Weights of a small audio captioner.
Model: log mel input, encoder norm layernorm, encoder activation gelu, encoder layers 8, decoder activation reglu.
Training: soap at rate 0.0016, 2800 steps.
Data: trained on single notes of musical instruments (NSynth), 184686 training examples, 1.0 epochs.
Rows from block 5 of the audio encoder of a small audio captioner, named by matrix and row number. Rows with one number belong to one neuron. Each number is 200 + 30 x the weight over its row's rms, rounded and kept within 0 to 999. All counts start at 0.
After each neuron's rows are labels from the 100 clips, of 14976, where the neuron reaches its highest value: "top examples" is what is common among them. Only what is clearly more common there than usual is listed. The data: single notes of musical instruments (NSynth). In brackets: how many of the 100.
# fc1: MLP up (encoder.blocks.5.mlp.fc1.weight, 1024x256), inputs 86-128
# fc2: MLP down (encoder.blocks.5.mlp.fc2.weight, 256x1024, transposed), outputs 86-128

fc1.26,205,224,285,208,174,263,141,164,232,167,244,179,195,184,210,133,214,205,226,228,271,174,245,207,188,221,145,154,199,166,177,170,222,173,166,174,179,224,196,213,191,247,215
fc2.26,169,241,188,242,244,188,196,218,159,268,216,208,170,166,237,209,206,167,143,186,158,231,153,189,207,209,245,165,187,187,200,230,170,236,186,193,189,234,211,203,230,210,194
top examples: acoustic (64); octave 2 (45); brass (28); instrument family: string (26)

fc1.186,217,187,200,181,199,223,128,209,220,188,200,206,203,220,245,160,191,154,176,196,164,181,185,119,211,200,146,161,194,227,166,191,179,189,234,195,177,198,270,220,217,207,204
fc2.186,135,254,219,195,181,177,281,221,212,155,186,179,160,251,203,186,242,197,213,156,150,205,191,163,203,203,202,182,220,199,199,190,176,213,209,169,210,197,176,216,228,221,256
top examples: acoustic (62)

fc1.758,226,168,210,190,237,193,159,156,228,191,186,177,211,215,247,246,231,185,183,211,204,190,126,243,242,217,139,209,186,191,261,254,163,202,252,208,192,212,195,173,194,179,128
fc2.758,174,215,183,169,236,184,242,228,179,194,213,232,195,198,194,199,136,200,174,201,152,178,192,249,199,228,213,161,204,246,193,176,225,225,171,207,197,181,138,268,200,204,249
top examples: pitch class A# (27)

fc1.380,210,232,214,208,182,195,274,191,200,168,167,187,209,206,249,197,209,204,175,205,198,209,232,231,230,191,186,204,204,236,247,212,182,194,217,247,253,205,231,180,221,195,213
fc2.380,195,190,206,194,205,211,137,217,217,209,190,166,220,203,140,166,190,193,202,263,234,139,181,242,228,246,195,193,245,203,175,229,183,208,135,206,274,208,163,206,180,219,282
top examples: pitch class A (44)

fc1.95,222,186,225,179,173,209,163,155,201,167,218,215,215,236,176,159,150,144,203,216,211,205,265,177,177,240,170,219,202,249,219,171,144,173,192,177,197,152,154,209,187,216,191
fc2.95,249,246,184,188,237,195,206,220,193,226,163,170,208,184,142,118,176,157,241,229,151,177,172,226,196,164,201,188,184,192,187,189,215,189,253,245,174,201,208,222,182,194,264
top examples: pitch class A# (31); octave 6 (29)

fc1.597,178,175,192,206,150,200,171,153,189,247,237,197,189,189,227,180,246,216,182,194,237,238,199,166,152,238,163,225,184,201,256,260,198,194,241,186,165,130,226,225,204,197,227
fc2.597,225,217,192,226,159,206,173,223,219,170,128,196,220,211,209,227,196,196,154,186,205,237,165,214,194,190,215,222,215,189,185,142,252,159,240,199,291,213,201,241,228,248,204
top examples: pitch class A (34); instrument family: organ (33); pitch class C# (30)

fc1.746,188,222,183,192,237,209,192,170,246,198,219,235,171,145,260,229,221,189,200,204,181,172,191,198,162,213,149,255,182,243,212,247,161,212,293,242,191,210,196,225,177,135,186
fc2.746,177,201,200,208,194,212,170,231,139,164,185,202,205,245,149,170,224,181,234,194,186,208,239,176,227,227,159,140,206,202,212,221,220,175,229,219,224,176,184,148,179,219,193
top examples: pitch class A (82); octave 5 (55); note: A5 (54); octave 6 (31)

fc1.538,180,166,182,209,190,178,187,168,243,206,221,200,189,149,194,233,226,184,216,228,188,171,191,224,188,181,212,152,200,242,246,191,154,217,211,193,197,261,172,248,204,188,185
fc2.538,151,212,255,146,232,187,204,225,216,198,123,172,224,252,218,190,226,256,150,191,156,190,201,220,220,239,227,190,222,216,227,177,202,216,183,165,182,102,225,165,194,239,215
top examples: pitch class A (41); octave 3 (37); note: A3 (30); pitch class D (28)

fc1.30,217,170,228,223,193,201,212,179,208,256,198,217,223,136,191,198,182,183,205,154,162,200,183,210,215,262,221,175,211,227,262,222,160,196,215,153,194,199,184,185,196,179,169
fc2.30,227,184,191,188,218,184,187,159,163,212,228,235,178,226,197,206,228,213,146,165,213,244,166,225,153,141,209,181,224,277,221,241,182,190,220,224,222,167,183,198,209,176,245
top examples: acoustic (77); octave 5 (40)

fc1.152,232,232,211,185,162,219,187,237,213,197,202,228,182,254,189,219,162,228,197,214,194,207,135,198,174,186,235,166,228,193,191,189,199,231,181,202,245,164,198,267,230,258,213
fc2.152,193,186,201,156,187,207,188,170,219,216,219,167,195,228,192,192,201,212,149,274,250,226,198,189,130,166,187,183,235,241,209,192,177,168,194,176,158,214,196,251,251,173,197
top examples: acoustic (60); octave 5 (49); pitch class A (40); note: A5 (40)

fc1.6,209,153,187,255,214,219,203,176,201,174,220,135,210,216,213,212,234,228,251,211,201,141,172,198,174,234,211,212,205,216,234,203,263,178,156,231,180,220,205,159,205,260,171
fc2.6,177,177,209,200,254,217,237,189,189,199,164,248,207,192,220,138,173,199,211,260,148,195,193,197,213,233,143,228,212,231,185,224,203,229,174,176,180,178,205,131,235,207,173
top examples: pitch class A (39)

fc1.454,162,212,147,192,229,218,193,128,174,234,180,244,227,197,214,186,251,135,235,201,150,112,205,187,211,163,214,183,156,182,168,170,178,196,143,190,211,173,183,236,222,203,208
fc2.454,213,143,199,216,216,249,199,211,167,194,178,227,225,216,144,223,227,255,163,235,239,180,200,193,193,202,215,192,204,195,184,181,177,234,170,190,220,175,246,214,181,179,137
top examples: pitch class A# (45); organ (31)

fc1.448,212,147,256,152,237,216,211,186,244,181,191,143,272,215,195,224,252,188,198,198,173,200,164,182,204,229,168,211,173,226,170,189,195,148,229,204,143,212,193,187,219,200,213
fc2.448,190,224,205,214,149,197,187,231,265,161,245,202,165,199,132,219,173,249,253,164,176,205,162,213,176,288,183,209,192,198,185,216,223,216,218,215,213,192,232,195,199,205,147
top examples: acoustic (61); pitch class B (39); string (38)